A small model that answers yes/no questions on an image's attributes, trained from scratch: fusion encoder norm rmsnorm, soap at rate 0.0017.
Rows from block 8 of the image encoder of a small model that answers yes/no questions on an image's attributes, named by matrix and row number. Each number is 500 + 25 x the weight over its row's rms, rounded and kept within 0 to 999. All counts start at 0. Numbers have three digits each. After the name is the row's rms in percent of the matrix's.
After each channel's rows are labels from the 100 images, of 14848, where the channel reaches its highest value: "responds to" is what is common among them. Only what is clearly more common there than usual is listed. The data: photos of plants, animals and fungi (iNaturalist). In brackets: how many of the 100.
# conv: pointwise conv (encoder.blocks.8.conv.weight, 112x112x1x1), inputs 0-111

conv.71 104:485500480493470467478502525435507465548516482477526510516499528502477493528540507480531456548519491522530466528533500454468465475472476459502498506513458521530465495437521481498503475504518500551509496487487523499476508469463525544502469493464506477498477495532491503502475544487500517513502516517502500557495485500470536489507500507485
responds to: phylum Arthropoda (64); class Insecta (63)

conv.4 103:533512533475530502507473467490510491490513501474480515537472518472498471499488484490502519489458478471523536501460503508487544510496515497491548507490498466496442508470470525556493485511504553512506478495503504526473484515470435558492514526550512492510498511473479515477506495486518524486544504494457477468474516462500467510567505483477
responds to: order Passeriformes (51)

conv.109 085:505458507496513499535481497483502485552464504517512539509506531517525510479455510518455461518515501529467500500484521460522495447550505525482506515480562515529504515497483488483506508458506501472509515500558494493499524447458524521492503481483458525515476518519484536509534478491506527466504463470529497507515542491515505495473466440497
responds to: order Passeriformes (51)

conv.48 106:475497518495475518488480482487473517497508475527507514500532457469544525494483481481446491556520530494500549492494523495554469490485509534546484496441468522498534491513478463526509532490501488501497505524469521494451461515490529491526477563512546484513504518498524484492526458491527517537502547541530495512502489485507486506469497485518
responds to: class Aves (89); order Passeriformes (54)

conv.32 112:520511502494473539493476544515510519509480457542481515486526480476533462486507475541518473515481515465513481483522551530510532495504515518438498476540496520482527491465518456532489487520491500490530493489447487469498514496444504477519513521475491505501503480526518474504517513498473545497497523501487451501475434462473488550505485480482
responds to: class Aves (91)

conv.110 104:535495508474482434560501538479495499529499522515517507508512485533479488513513512465502440473544472527534544533509483521488528489489510529505501511544504524497487477476448509464473483513518495465507507499498479513485523479470518482504510495441463518522426503479477534504505480512496484503506524546528523486529483487499468518518529484521
responds to: order Passeriformes (50)

conv.29 108:480499472528515475531490499525490497476472450549578509481495460531515507500511491513520541523484486509493470488482504499523522554507506509496460522501484499457544480521538506430523491498521500520501520491501498472489551509503507503481507488474515466539513494526468510494528475524485507459516515560491530469485536518537464480492515516511
responds to: order Passeriformes (51)

conv.30 099:507530525511516532548529510491453535485502516511482502487509529498486511467492464511462498478462497510523509489442521485530474509526473506460464467499467470504470501492518543495457487491496518506508470474579492475479504441497476470482522502553509494479512497557487474502524470501518514491527496528481487555509493463481509505512477494492
responds to: phylum Arthropoda (62); class Insecta (61)

conv.57 096:488430474524506531511471496548522545451468478473526482533529511511497510527567510503497480504492523490515475541517538498456479518501508472508476521531504458494535517494480499529477466550525494504477497502506468495510513513484460519537518518474513490518508472486500492518493477512549511501502473467520527522426479492486516528507491514487
responds to: phylum Arthropoda (67); class Insecta (66)

conv.96 101:512478456504486511470459488555524508509489532466500480523523531517442501484536500448488529492481504486461499496511507483524530462517489460509480480550480507492460477488490484529544488465470488517500510501455482516542496507488517430497474507505488502522477539546555530503463495510488489515521522506480470459516491476502483527503516501500
responds to: class Aves (83); order Passeriformes (53)

conv.107 107:482508540452495509490514546512487470501488525512525492471484525508494507480514468495552495455483528505454486483460460495506545508508485512488481456476500509483485519479477513550470537479495516533469525544536478523506456531524496509481489474535468510504518475510494551498519528506481440472522530490516504482525471490508459513500555496505
responds to: phylum Chordata (97); class Aves (95)

conv.17 099:499512524477512480543520486493525490521481528483509505529443517497504488482472467497470516432505470525526454483540495463502478542509480469519530504483494488537506552504473508547502506489477534516444524498533503527554513488502525479455527478513507513530476507456518502484513454479477502469507512486505477473500483495477482472501539467505
responds to: phylum Chordata (94); class Aves (92); order Passeriformes (53)

conv.91 102:479486508437464500518515550524513472455513509465477477497552497490480522506490472557549478502526509496539461540500464542549480508522475460484481509537445501508502472507461518491484529528482471500523469497468492483520492505551512474538488487543503530511480515546489525487501480516489493532487484520502507507481494500502490501472494497504
responds to: phylum Arthropoda (73); class Insecta (72); order Coleoptera (32); family: Coccinellidae (32)

conv.24 097:509526515471559496537462482515517520524440501488513526522517485493479459500527503492500503544538457512441518500498456503513487491505511511493529513476466499480529471515488455502509505525505511454438465533525493530511532511474466526529515521480534509471481545471510542479506485492495530492496536502508507517469467495494494485495460475527
responds to: phylum Arthropoda (67); class Insecta (66)

conv.10 086:519507521451505503527488497451491527458465510473510485486510503513525502517525498562512482472526474522489529498485453462498476472476485535548507543504586489499462469524497493497442509524498510514502494524497488528514499475476486539487480528447483478484478498500516567500541499494499498505490486510470449508488487498495520481501505492491
responds to: phylum Arthropoda (79); class Insecta (77)

conv.21 100:481473488492490531530505513479490515527529511502539499495455480493505518486473502480503532457528432480517537477445505487460541464487494524538513558468547496474496512509525501497460513510515504476523501480518537477489493478524528499501470521502483503479497499475483504524525452507514518530466570518489474477466494483470504543505511476524
responds to: phylum Chordata (93); class Aves (92)

conv.64 087:498469523489477461457447475571485503491517452531517488551488481517477504513440518513517511495508552515477493491497541502444490492455476509481495507506476500487499509489499494481492571487530470486515567541504524499497494488479477511525520544540525488497489520492491461487486476508502479481527491488489488492508516502495492486512468462521
responds to: order Passeriformes (59)

conv.5 108:479484479493508485478543501496512502477506510525503503512528487514491528515490470520519499465494515484482500531460531468521540471510459486538543472468532515518468519527466541487511493546465524461501529459482546532516519516549511465469544527515507473465496507505483473523474542494513507488553484465511537522496502550459498510491512489511
responds to: order Passeriformes (54)

conv.75 099:483565520499462470505494512504453547473500487501526486479488443507482513529491495488504516523534493478498518480481522482500505515490484465479524480511544481536490550495492505476474481525495506529463561525524480504494541520479549537485497473567474520491546477523505484513529470481475489497496514500484507493529531480487511486449518498462
responds to: phylum Chordata (99); class Aves (97); order Passeriformes (51)

conv.89 097:516531449492477511484512507547536509503497512498499494480499481517519494486475481445516489505486470533459486533519480523521566491543460462463500466469493530508521519528507480456505522528493510488536498532464501436496514479522499483529488498482498459513486527517473490510480519480498472508444460478455507507514475494482504511511495560486
responds to: phylum Arthropoda (71); class Insecta (70); order Lepidoptera (33)

conv.8 090:542525499476485500494494500501487481512519510508482485538551451527544464508468511519534532486474462438488494489540489504494458510484473494465504483485534482488462515511473502480508497507530495506504480489509498517507475490472470496492464518497530500519495546504532521519562486508511458515519484487554412501546482475501501508473495513482
responds to: class Aves (93); phylum Chordata (93); order Passeriformes (59)

conv.18 099:581482531520524520477504477517503507508451506480486492474493522443504551482529513509522489492515510496470498492474505494498486531522530488511528470518481504502465446531536484493527478536520484488533460516504494504535534576493517530546512508479531522471492499473517484519492487555478514507507514481511499507475499497510466510532472543500
responds to: order Lepidoptera (31)

conv.13 099:511516493478505486475505474449541498505476493438533487498521514502513505482478431535513531520477528482518513543501505511517482489531499486505472468464496503514511521477482509522511414488499520531555487465500509515516490540496512477485481520482500478513531501458504483503483483505568505487452533523499484540534506515473472521504464501502
responds to: phylum Arthropoda (71); class Insecta (70)

conv.33 095:518493540506497500484482483490492509519499464478522496500471519493517480462533431462541504534508495503500494547526464507528509495533485532487511469489537508535469514451490537500472511491513462472479508508539462496498526509533507525493526480474493531480540484518499498498515511502527505451478479512541521521523466495525509509465551566538
responds to: class Insecta (70); phylum Arthropoda (70); order Lepidoptera (32)

conv.14 112:461472494488476479500441525493538510452532488498463532501505479552478482485506467477539510456467534486506492494510506504530483521495485529524518452493504457524512464484506504475468486512526461491510496478508466570506494503513533465531531551497486513490512504504490482473501506521481493510523541501470520490468468462493551510495487543497
responds to: phylum Arthropoda (77); class Insecta (76)

conv.78 098:500493449513461502487465505484496503496487523483488483517517476475464506478475515524554477489467487474495486487485473474461482485459512501504493479509469510480490476532461446499541548527511459468494518476544472500485506534513504486514504525467485519543532508568491522536492538460511497464491534520459520528496489474512490517459473504513
responds to: class Insecta (71); phylum Arthropoda (71); order Lepidoptera (33)

conv.22 101:470525501484517514477455527507487477476462486482493475446473498499452508541474464511515484504478493536470522485531484487468475519507559451510458522529495546522466536521521484476488478479488488477492488521493523486514482533458523492484495486487513518473507497488507529486480505509457516481533559481515487470516480449506543486531509516467
responds to: phylum Chordata (92); class Aves (91); order Passeriformes (58)

conv.74 099:488522512488473519484469502488510487503472534552553492502490495507484502521491533472501503513506509504508539501517525445481502461515525491538502512503536526484566493513493501434489502497535528537532535502459512514511533475483495474454470500481512528525484471513524465496472504511471472503484543514543537468530454519500485477467519518472
responds to: order Passeriformes (51)

conv.63 103:504480527485497485457492484520516490466465583466486519469492482505486469517443481507496488493542481489455509507507491533492492460542479521505522554479499505467529513526507484500516470517517497526498478476500522493469489533490573544490505504469539512518483529523509539503507488465474518530516535508532495492528478487459481484478512521484
responds to: phylum Chordata (94); class Aves (93); order Accipitriformes (28); family: Accipitridae (26)

conv.65 108:507502482501492550513530482441526427491492480489508488501490493548475471489501497465497499464496478476527532484484527482519510523521511485492555486466484531501477518530533544508465488481456502543495555474511513502528492520496460547489498472503508487497507492528493482506484509483490484498461491486492537526503472490478519438537443492498
responds to: class Aves (86)

conv.34 101:484473498507505496526488447520504484510471492454519456539516499507485516467458492477511461479507484551449476508516512511508514491504505484508504482449510516490458479511470508477507520497530528510468469553519526530504518538523522509502514506505511495523486493504523473476457501525475498512463513558480500484494510449499453469578490472519
responds to: class Insecta (70); phylum Arthropoda (70); order Lepidoptera (33)

conv.103 095:496499455492462513476495478488524484524503502566463478493493433499504488490557509474470466509572537506508476503498541537488515507487517511503489470502487517514522480518509494524488499507482518460516489505499478488448524518477486479530515535521526486479526532450538493505504476517499505533499526481468524471465503559502483520486468471477
responds to: class Aves (86)

conv.1 104:503499489532528474520469486519526503453459514493509493500449509527518473539448449498488499480514537470452519514498481502479499503476493511488481483523550516523482499509459532533479535494505474492468475507481491477512542451527520561505515494500508554540498484471504467448473503486499516524514510479486501516477493500562488522506493485478
responds to: phylum Arthropoda (76); class Insecta (75); order: Lepidoptera (33); order Coleoptera (26)

conv.11 093:549473495482503511523468480493523511492515493510462487499481530491512543458471499513523480488490472498522505467522483481531476496494486546469525494568479488557490502491491496524532555525508512508520477503482462559529484517459503508519458503493466466504527515519507515500490517476506485483491500460524500526513541493486513478476471558439
responds to: class Insecta (70); phylum Arthropoda (70); order Coleoptera (30); family: Coccinellidae (30)