A small model that answers yes/no questions on an image's attributes, trained from scratch.
Model: 64-pixel images, encoder arch mobilenet_v1, encoder norm batchnorm, encoder widths [64, 112, 192], fusion encoder width 256, fusion encoder norm rmsnorm.
Training: soap at rate 0.0017, 6100 steps, batches of 384.
Data: trained on photos of plants, animals and fungi (iNaturalist), 38949 training examples.
Rows from block 12 of the image encoder of a small model that answers yes/no questions on an image's attributes, named by matrix and row number. Each number is 500 + 50 x the weight over its row's rms, rounded and kept within 0 to 999. All counts start at 0. Numbers have three digits each.
After each channel's rows are labels from the 100 images, of 14848, where the channel reaches its highest value: "top examples" is what is common among them. Only what is clearly more common there than usual is listed. The data: photos of plants, animals and fungi (iNaturalist). In brackets: how many of the 100.
# conv: pointwise conv (encoder.blocks.12.conv.weight, 192x192x1x1), inputs 0-191

conv.47:435393505471472530570602528476523475535599449510495393521477495646542507513500469577522483564506517498560423506555506495375440514547478559518466510396393471486442545501501530490513588544521475430611519473438516415588407448504511557499476459441468519415518431516496522562397581471542424534449456421488552496506519579518434547475491483533568476489560453509473473493484481455456538634502541515534435481440554465452533518443585497497550517506467528478532424470525556536394430531466513536461512502486401498481489535470508538533462493497543375502557513579444440579536477491529554550
top examples: class Aves (89)

conv.22:461542552494448423525531459610469444471493438521499473513629467389497484514639509540499549465456517549511500477503430533611477475427501470445496451527549507471493429582495527476484411406518577491426506436626507514507458448496492451489547509507445456438539514383527506563530526477423521605470550453443595437518490620479487485528524516541462475461517567510444484473438412539423472391510385476507459497471497480448401489520498584517497511509553491595497426536526585495477524503568560460568431525453464471542493643501496474520570490533438471507508521452476503560473507449437495474
top examples: order Passeriformes (54)

conv.166:517463482556484536507473441402511463489460432500466483508483610576551517501563479424497567483540525511459458452474403463414484381549432456511486454507469575532507533524397466572381556499493575507500558490466491511440563460447477523443426488437514451491512553498487550512470443485641572484437472468431491406533508470411456503517586402481512422495470490503480540583538403520499591533477429535454508510579486510587531509459466574503496470515404511505526578507420452530612576458482487566473512536631475522464495410557507485520541499447565506435508604501482435472540459501555454531
top examples: class Aves (90); order Passeriformes (67)

conv.65:533460473522514488531575595573490466574446521469582505509399478445487450458515502571586513555488498491532562532538553448532547424574391541502437552510575504641521439426541487501491427440471600427554456504512525427515576627510608526339495484477476412564463551515485472516505500488442486550483521571471485425478534496472454529412538567448547513482499551566554518540545498467508446440535457502494462449478424524485545505519476418588497555614558485601461502509495599499498421491583481483464474536446504479494587467430415463481552523453536491439503476540471475506511457545469529535
top examples: kingdom Plantae (42); phylum Tracheophyta (42); class Magnoliopsida (37)

conv.187:491552546413612502498491498525600510513493521521567484606520433550536483495440476510560440429445602571600518508477464540425571564425453411544462502503506533516577508512470527521587494529502476480501441570515448496457533533444497485473533604466469541535564422572493538477511585497478616449439499466509512488552456538430555473513553524471508487466521532437494382560437568533425472409532539527378582517558463537531454488529467428560464397392478508491402606573550441476518431503528545447469543476543513498408568492466444507462490538501472585538513468533449487552532442539451501464
top examples: class Aves (90); order Passeriformes (61)

conv.37:428508443474472442515571455512490541473487546512441493442499532487525489403512490468497483570527510520488580564404444486500500455464541493471449442572517527507541553532441431568448533503512552430648553570585455457567496466421432478500466577530463504457546515554492510467531557579447397562410557483497478573544579486547563503518497500486444459440591458465559552542574529459515395542450549492458497473373465487558515504433420489456541574446545480445550388583463512538583485465459487517551514508558509563510441577409543574459531449479490435438484460512377476455446551466440475470
top examples: order Passeriformes (54)

conv.41:503559543468508595587519573517556451478527451486503443504528486470505480468567541460516486556522441453596637460430365503489606496466471502506375449468482418542514453455523464498480552504497538539513500429516628519390467513467497475551408471426414566502515437505480473464520478403509430533525542562540499555536456498453559425583566540473435521555485420572374486459549466561553538493433564552512488518538463563504565506443533433426577418503537494532496528602610513447485487480522405481529463446513497406535480476499496475467487513519508523563464522469481458465525575505448516578
top examples: phylum Tracheophyta (27); kingdom Plantae (27)

conv.43:541506498487458489493484536563475501453508553411438486529579464441443497496435514523572540564503513501528516484465435528393543565558524485531532479435415466536566470438538505433457473455600346440373530451530556519547522497601434496538487428551515464467479448603525498434463513461630530528547485510497458440429496475504551541435498498464481507433577438517481573506523545508545516540484554567533496493482475491448440447431459492494546515357495486430482495508560512421550375551478456525415530438448429577507417472548495460472470536511509442449616452525487407511488505443391525484
top examples: class Insecta (85); phylum Arthropoda (85); order Lepidoptera (51); family: Nymphalidae (29)

conv.8:459603522484457456469480521488520556451477484573479497498498388495537429541449538481530412518451472485532487488496484523525498483509443475533496412475588418496471617531500458454437456517623560469585507538449505562419605425596459564447477456530488433428490517431457422398606557481420537527513492471550482544487470588558455490488470484472492544521440415474504518507549488508535519466489520473382511473520473460419419507487490584452481473428604483484544528571518480500509582434568462500459583513486422422499483486552325426496518575578575536519538566493513491454488497490437505491
top examples: order Passeriformes (54)

conv.34:453549454540582465527564500487447492464449454499509543462553500574549496517605475437564467519543538536450523495546464511479534478517575423496487545576501436508470508483481568551570450511488564502489445441495501498492519563521486535575588567500490562459525596469533406583487588499511439460473460403488477518534496526456461429588492435454666611491537486463499371524461509465500495518500540416539463423441559582515497440445548514474449485495540396486528438550557562504437513464524445494452504562439464513499587477448459538513549498549565405431483574552547570468348521491560421508
top examples: class Aves (99); phylum Chordata (99)

conv.62:546437489462510480501422491505470482522492473523488426559534476412515547430434523529526545526575402479450440489501500471566476624498495496515577422475610510459569462543558526427495513512531467455489457555505566542519405530542476507529493564377499416535441469455465489450514517565523479538497520579578400422384519432494554521499505385476482446468498531473596505538507419509573472502591518476572573506492600474462584557571611505468464580497557559433476522557460499434514480504448561529515458502519583465592459476545409430501499565537555397466522501475436534502523436530504563544
top examples: phylum Arthropoda (85); class Insecta (82); family: Nymphalidae (28); order Coleoptera (26)

conv.25:524523466465491548440519535447502554565501649574481512636515543479487437500465501574519469514467520550444465447498521441466531589455440501504494579400446520578452508488530441587441526550491485582530456569506509497512544508474570484480549440485555472516529570583479448442505532575450527448528484460475478431515442521508603510465508439492525468467555535485510536498553573478525521475466599467548428551447539540616616566585505538499494507535583465545443561552397463485457466509564484532557505415559511430438465408589582536441470485532450419559433470569559452580507499513437454454
top examples: class Insecta (73); phylum Arthropoda (73)

conv.77:577500528498532557481544532413552588518450470527509534451542562432533627433521537449535511450456411452549530544534449484435461506592453490405447475453523545510534422460506539459524521462481543424550478499574512586593492504506520490503534437496557606529527601419419459595471476526460458452445520502533550438586508560535514482487452479527422463521549426489489577486505459560475513542437474529435581453557449472553383567484486531479625462473523455461592429624462522489560457542514495496542482503528493568415443485502441570521509598408500513546513482521578466448498460458465513568
top examples: phylum Chordata (92); class Aves (91)

conv.63:505498441537478568497521507509473549531470489373578510572473472599435547561506471387538502442465453503543480462505526458473542452481517569458481456514495450355521487501501470502514435466458532537542478451482476583504559487478494502532515490513490463544508559510445472423451459427488569419526536395476448526581590419424521470499523527556463452465532488519507550616520480548425557502505524459486567544444488434486468456469581542557500503524528502522596521441496487460483506492441487669410433471480449543487563488419547557562496506560503463614515467471467514697576495498525603465
top examples: class Aves (95); phylum Chordata (95)

conv.91:586619540455513494506487539514475507442549573584440444444487411505491606459515561473469439470473481383565456521538492525498525498468501511484458588513430476443450536482427562469506479556561587459434569465547516472461589523505490539594433521496499525535488544576465537550462503542459539555514523439482521554428461508534572451500502378509574640615450513507452582578513472524409452494549492380451545476402477449569491459545532464506503461463482484571479525528414493513494482503531455500471513553575558584456430476465533511528598553501491517506481445539591462544589494411543447494
top examples: phylum Chordata (98); class Aves (97)

conv.123:417485469456473443550578575601438458475414578474532541500543506542545420458434506520464442483560420517503516505520456557609498403481479499567505521502500411405503546435433567505498538500492463560597430443479490450416488451500411548565466564480517483501494461453398489498509506523465559437528485471473605477476497494487517553531531567369512508507449426494465531487448516442582566546432618412454507515594436458498522499451516490463480435434459467379546549467495476467562480490484504514604528396477541493376466481460519568570495546432492465498462541548420502505498449510453449513
top examples: phylum Chordata (95); class Aves (92); order Passeriformes (52)

conv.67:506540480455565510554614509540529475439532472404479484435561500498527467395590447500471470506476542498476534439433437575466466537445444541499557470497496465557523513466443562453478545542470510448493544446395572498513617447524547468482385472481432526514476486499613507533576541535537478445504491517384455508434483521476494526523556521498404635497555456461514520512476458564448520447491458424544436455555454502469515475447448485453463536513478528414461627510610512460414440372540498491517550426591431553405429505527483501442478436604494504577474497478417474491519508503527537465
top examples: class Aves (100); phylum Chordata (100); order Accipitriformes (25)

conv.142:526495594491535545520498490453493570531511459543543443558433438521496495545649465486449504439558488469481537310510481530458461504574496511468429575474496448500500537400588534536521521478534549553591429457406594463454470486480486492393500516473497397473560499462539482519480476494527497531525511479572512446525538558485588466512553458537622442602508551556461394483517560494576535453463496424503454493453393541448526482474476544477455514533555487533580419513490509534469529445510529522490499470521516525568453486522529515519394621522551472513602435562529622508454475511517505416
top examples: class Insecta (75); phylum Arthropoda (75); order Coleoptera (38); family: Coccinellidae (36)

conv.190:519479469499529594552526494420580462494583423430523405469465539475502447500488494450452493479440412546531522412418487543499471419488473450580502580515547545518504474470545492487499446518559574499537520476468572453449460532484569527441469560453415472509487490532510511481483500457503531469479423538463591572516544486471425458449459436485472500453423468523369524457578451460484522453490529478517542443451409525552548428532505464429506482468446464449522568357467489452595561579556497386462499520481408573455638543530507533473405474537460532546530456458524444400509425466480393462
top examples: class Aves (96); phylum Chordata (96); order Passeriformes (53)

conv.87:481542564545527561427456470481522504555586480539484545463508422503488521528513553604559517529506447520406539548507497478530424460502458507511396507541536460552449516568589574498537469553504569448492507466546474438509377567417464526509425488569400511497497445480475513529506555468445517519413553550510423508441530466438523478557508542487491507398598449554490410422594558583485513467528485398545475473543527417463495498421637446540475474495532495549537494501437471535470455490497550572474454453487501451427500517547521556634499523499418554476481499504451509457393427581405403490
top examples: order Lepidoptera (32)

conv.121:553529484514480472506548573569429537540538522468501491459485473420550531493439404454542430548450523461471413498505528486515541509493552498449457483631477508503481561545449630588417510473473509518385492588519478596430510559411485461470614530595501540452553518551564557446524439583428648445438498474483506468474433548482528558557493613434508394485513487540543557516571546522558515525440488468636461541468585487449515557513516490604433516491527454529514518493523495487496464435453467482482603517425525511504536473540471478557507519504475499574479515444480503494609555521469445521
top examples: class Aves (86)

conv.136:489455448497490462555445479494484477570511547489440494483485460461491477483565528466438535425529584523509349484593483449499426492498603456471515528472493405526568513427454546599488425518525449474517478475632501506570506450482491607498524506496522432563450644527497523415475514482479601484517522416526527423589531569553466478484576528517390527505519494519417577506529523486513568515530527462416538519533499468552494388540466380490540467520479531538455545529473591632523469576497490475438523558532521557470515512527498577413595579429435448410479530489502516475559500505486490485
top examples: class Aves (94); phylum Chordata (94); order Passeriformes (58)

conv.49:412516533476508381520441539531544498417552554536479490509530559533464407563513484474338448502517553445496575455475444467573518464468560615473433507483582456502520547510524491486513552530466474605532535448502477529564546657422530474473496495472427521494475543551513486514477502383479396470447551476465510480493429584528422482467505516571423462533448479475497463528407488487516506388563468517503446395485486473468581497516510446411503416467534453505581452569452457496551523498428497585449510536537582516478506487472533496489433510490465549601470425530461463441543540411493416550
top examples: phylum Tracheophyta (33); kingdom Plantae (33)

conv.52:479567508527563501492481567431508543497515539462526517516441499521522431410489545466490452526495545429472423458508501514490443525492465500476552445504563496466525436486539541474505510509463542457505446469492490463554476550489499477568552587417657403514401561569513470409550452500509437471517620506572496580529492404490450504431475542512444577522456370565548464429512620513519484482524451507546554488498561578565445492429448426585470527503506483472546593559475485544522519479574423584492503582505447540577603452460431569487563512499526472539450517516463530501510564420625411549
top examples: class Aves (95); phylum Chordata (95); order Passeriformes (55)

conv.111:475537500554396500442485433499513476474500418403484493480530498482540468484477513524448434404423566539477513551478485506460432469529608551470519434483539461476558573485439539511481409515471433474538479557453512445491408513528503527381429539521504496410378503563448384507521644555467482498519473453507540520474483399498463531529485498426475435449558433518539572506542582505404513506479447452472527491418465506396357537507534449516450526456526534580483410553470560488476494536450504440507536573451440555606444482533595546534505551457552480509408493504480512428534487550518528559
top examples: order Passeriformes (52)

conv.58:537417459412499575567489585464523532491509430521448501555548452431502459448511424490567554618464487555579506491431471656509443402436454536512507544482474488567453483495509509522452544571444505509529358445480504576493502505504482543460415505490426503499498512506526537469494503535585545568467497573510543466437474552393445494533452547523478486491480541464452528472479587474673516540461476526459569438468413455544448490605493482500478518577554513519469454545449526433390530606489508476585562556470517497476468464435505517549480481436419533571466493518551473406485472439499538554
top examples: order Passeriformes (53)

conv.104:440587553548465470408497566441506411516565466500508497420520484490418509501499487472488436568550507602445493501528511507542494433483514458545517506431487447533489497446542521550529561496461543476512448462440488470495473604497436550515451440522611512512507519470467468467597469507454538519439459496460449463516528575514324549457506512531529376537406512500605478372534394466511476502560504453467442477487485444431532507479504498494583458486418559432562436377490454439564537461416561466450513449515555468441536575562503437603527501505481519503446450529535478433519478401533414448
top examples: phylum Tracheophyta (25); kingdom Plantae (25)

conv.17:470502587550477537491617489465596573487508457457544536506552557435495498583419504573477474463426536488541491468474541515546489477455449435482529599429520598530502439469396540493511487426444537477522545517484499459434397471460533462615450401618479508496505523520527486556410542528563462469445518472488509518542524445501501571488499527545486570579472425435430525530550593489512514563442454453534428471576498494470491414503534532505554428536481493529505460436441497474603510508463455493602522513507490497405376524510623480579468533598498546559443479457486404494458580443544537515
top examples: order Lepidoptera (35)

conv.179:467561449453495527563517507498468489400515541469447484426432453533470438547534571553474500495666562492469531467423464534484586474527510532530519493507510554476499473500552632519366369497551492484505538541497504604479469484520401596470495548547501506530522532496520567474487552403566561526548490495537493516553564483585511428407565419530492575414515472528575449531539598531481576576480570496465538596527448463538521563419472451541583534457497470529501510519493520503557520534502506558549562480499495620511592512573425536493503567475518451450500442455478579510501526413436542500
top examples: order Passeriformes (50)

conv.42:518430625519534449512548567475496488492492485496483463406578436459459400467431503596415498481516581561489466522420475449536543475437524496475541495561521511535451604507543564490540449516516501477461514506608500505453404524622476486507513571487456563458424470472524437502458581522479555518505488505456520484656520403427546441451548507509461540555470488477494421449456469460440484611540488493448421425552465517452488467465502530496433579517484469433487419413477489541607464531555453446570484486480558599514512556458512445485524470475558558552468497456400485489596463414471431529
top examples: phylum Chordata (92); class Aves (89); order Passeriformes (60)

conv.117:373550519516543514476556479449476434528493471570408574453528386530447556504461439563505516475555373472491549527507450540511468504472453474529426556462554541455493514502499516464469601479473417482469477590587548584497535479484549506449528490489494519543493402543432543457449448440605500472591447441451539460507436525522468428519571518491544570459472505443511514475451520561471496595435524515555498592532404495484510582562553575493534534569515471484429443542447504525488531450495473502610401481541500556473552502566479598484493382531392569548447448435466543453523526495457422455
top examples: class Aves (86); order Passeriformes (52)

conv.92:601551572491461548500574501445463433485499526484512533526573592485513440541483564497514526623500568549494566446531510469489480535508598379624455491496471462543556493498451647529419560555458441443451534552525507472507487450510530428534546540523529533528555476488520517540399490490559495561522516484566427423534412455503532582411486410555480552416566438423504536525471478547439417490458478511466452510585483521482471542459399471495479420453488496533443442444544441479508515531554432522524492473512447498494590523484467477543533453451465440510460494467632500536451466523483520660
top examples: phylum Chordata (93); class Aves (92)

conv.120:482456545457439520494406480543402466539525471562456507590433500456440462524595437527492539456561512466520525547452512537502461393439508463439458440498439523579592397516527448436472462476467388570546560520434502547473503427440519518468531605455605510534541494546509495568452492530518405503453516519447545520477510472448505493438501525524515451460544525463559534688467494616498487502476492478592479432518573569451480494552518550514456495537556484461535384484578505391490520540450479438497536515513506492506449405549382497460533529508581472452479470463501552512476477436421419463
top examples: order Lepidoptera (33)

conv.76:536532381510561473404505452449532554507459568525577569640408398408422500481469451512528466532506541515542432480554523479589483544487483558518464442591568490517522510486500511549474480522507341518444495484538473495476520467518487428545483482500487517550509567518485474555457492475527403435496471498458454547484454480495423524507531462422435557432515534526544439519444514505517512537442565497544436453452449549445475489477583398401501473500462505507498566481500535435499447398454547448578442507385523460527582558411542565494499497560482415567635520516485447585472460473580542496
top examples: class Aves (90)

conv.93:498552565507534461543492517518513455467470536461447533486570535462489444390508565571487378490373532481423438521514469515505472472479489475642508460493554475550604453527582402423547499454429509561501562506401502401462490542435539504532525417531536542502522555523555495504458498499578536500579419480491564529482485540510497523528534462550439617453468633446506542445471502468482481596429531502511480535582546439544518367561647494488480544435516452499518443512504498451508485527554516517460556560534479509416503591530511460611462508488464480512471452402484482511426469482541479552
top examples: phylum Chordata (98); class Aves (97); order Passeriformes (59)

conv.32:519504544519478445527459438539559476481515456484476551424503563460388501453514566485458513432563531438569480420499446509457454513557478458527463509448518413507553539521504467477463503414497485528504508426594472470445604385479460489421421553565463475465516537510443593499507482516449512399600439539482557557497459465527498526548486506586492480519454455545616538448510557491533534501549527508456486555571485457416498468482582499483474440557572532455524436437538555495551482444418558553365540530471460520483459470655490519443475466425454534396521607429531417495490424561500578494
top examples: order Passeriformes (50)

conv.53:529646530493481471601505516426491443582415470445461606450425435505459513531498585506509473468538474528443508461569479521426460507537500513401478436523440478481556507551464624476477478504464503515513420526447561514434460600535541502559529475490460456490463523473513545484512461573519509489410500548582478531479537517507453507474502460392426523447517486607613413514575478545487468386526440537515442502445473543495452560433442606517430439524464492484447500570519544526550475449544487530436403532524486430478584422510453391505488459534483585377494510527514457498563520482570505437
top examples: class Aves (87)

conv.137:443489521488498547554463557475575528463506465453570461510460502434505530451429494469522445519450403398527476481469511601469433459496517468521500459404479446512469593506454519434483494590532551574549444525583488495484531613555673389522476514536446552397455463457519468418529494451453513383514520622540543537515532494545445579510447495591511506517591367501513491530530482483500466430487546543518551547489519571550521474482500569483534426497518544514511516541479488428534416494476464496559455539601515501515497456463462437528405449507515538614597486518592495486467468550479445547
top examples: phylum Arthropoda (62); class Insecta (61); order Coleoptera (27)

conv.95:443558544439400482446457455495514463508549524413448490490489518573458508469475515426525582501544525495493526396480487533565548398495486485474464509475504486416501539509527516478598494505496512430610510411495549496469575529564504573558520512508569459470460433469552537567507433470485548458567469528587520583484558367534489542552557479423443441483507462530645532498458549449479512519602540547570546484492508533532542447487566471513549463518508403412496591501485484490552506493484547410488528464467404433415504479534533530585558466506526430483571507381513578556501451470593556610
top examples: order Lepidoptera (37)

conv.154:492466565502430480537506457519553493486466421428596507520454496490480512558518475506541531484440450574440496459563560517493559535517586482449418535439555519536415496573391519412546465467457537401416445612496463506485496565429464551619437488510431510536379534430508513516458454417576549427521404433507449502551518483485514510447480436545490523553522552585490547483483465479479564499472482430413488556483372531488492537555535421420524527516483462502551506469646547434490428559522452427528465488540531451482386467482529494574553567474484460518437487459463490431472523525455551453
top examples: order Passeriformes (53)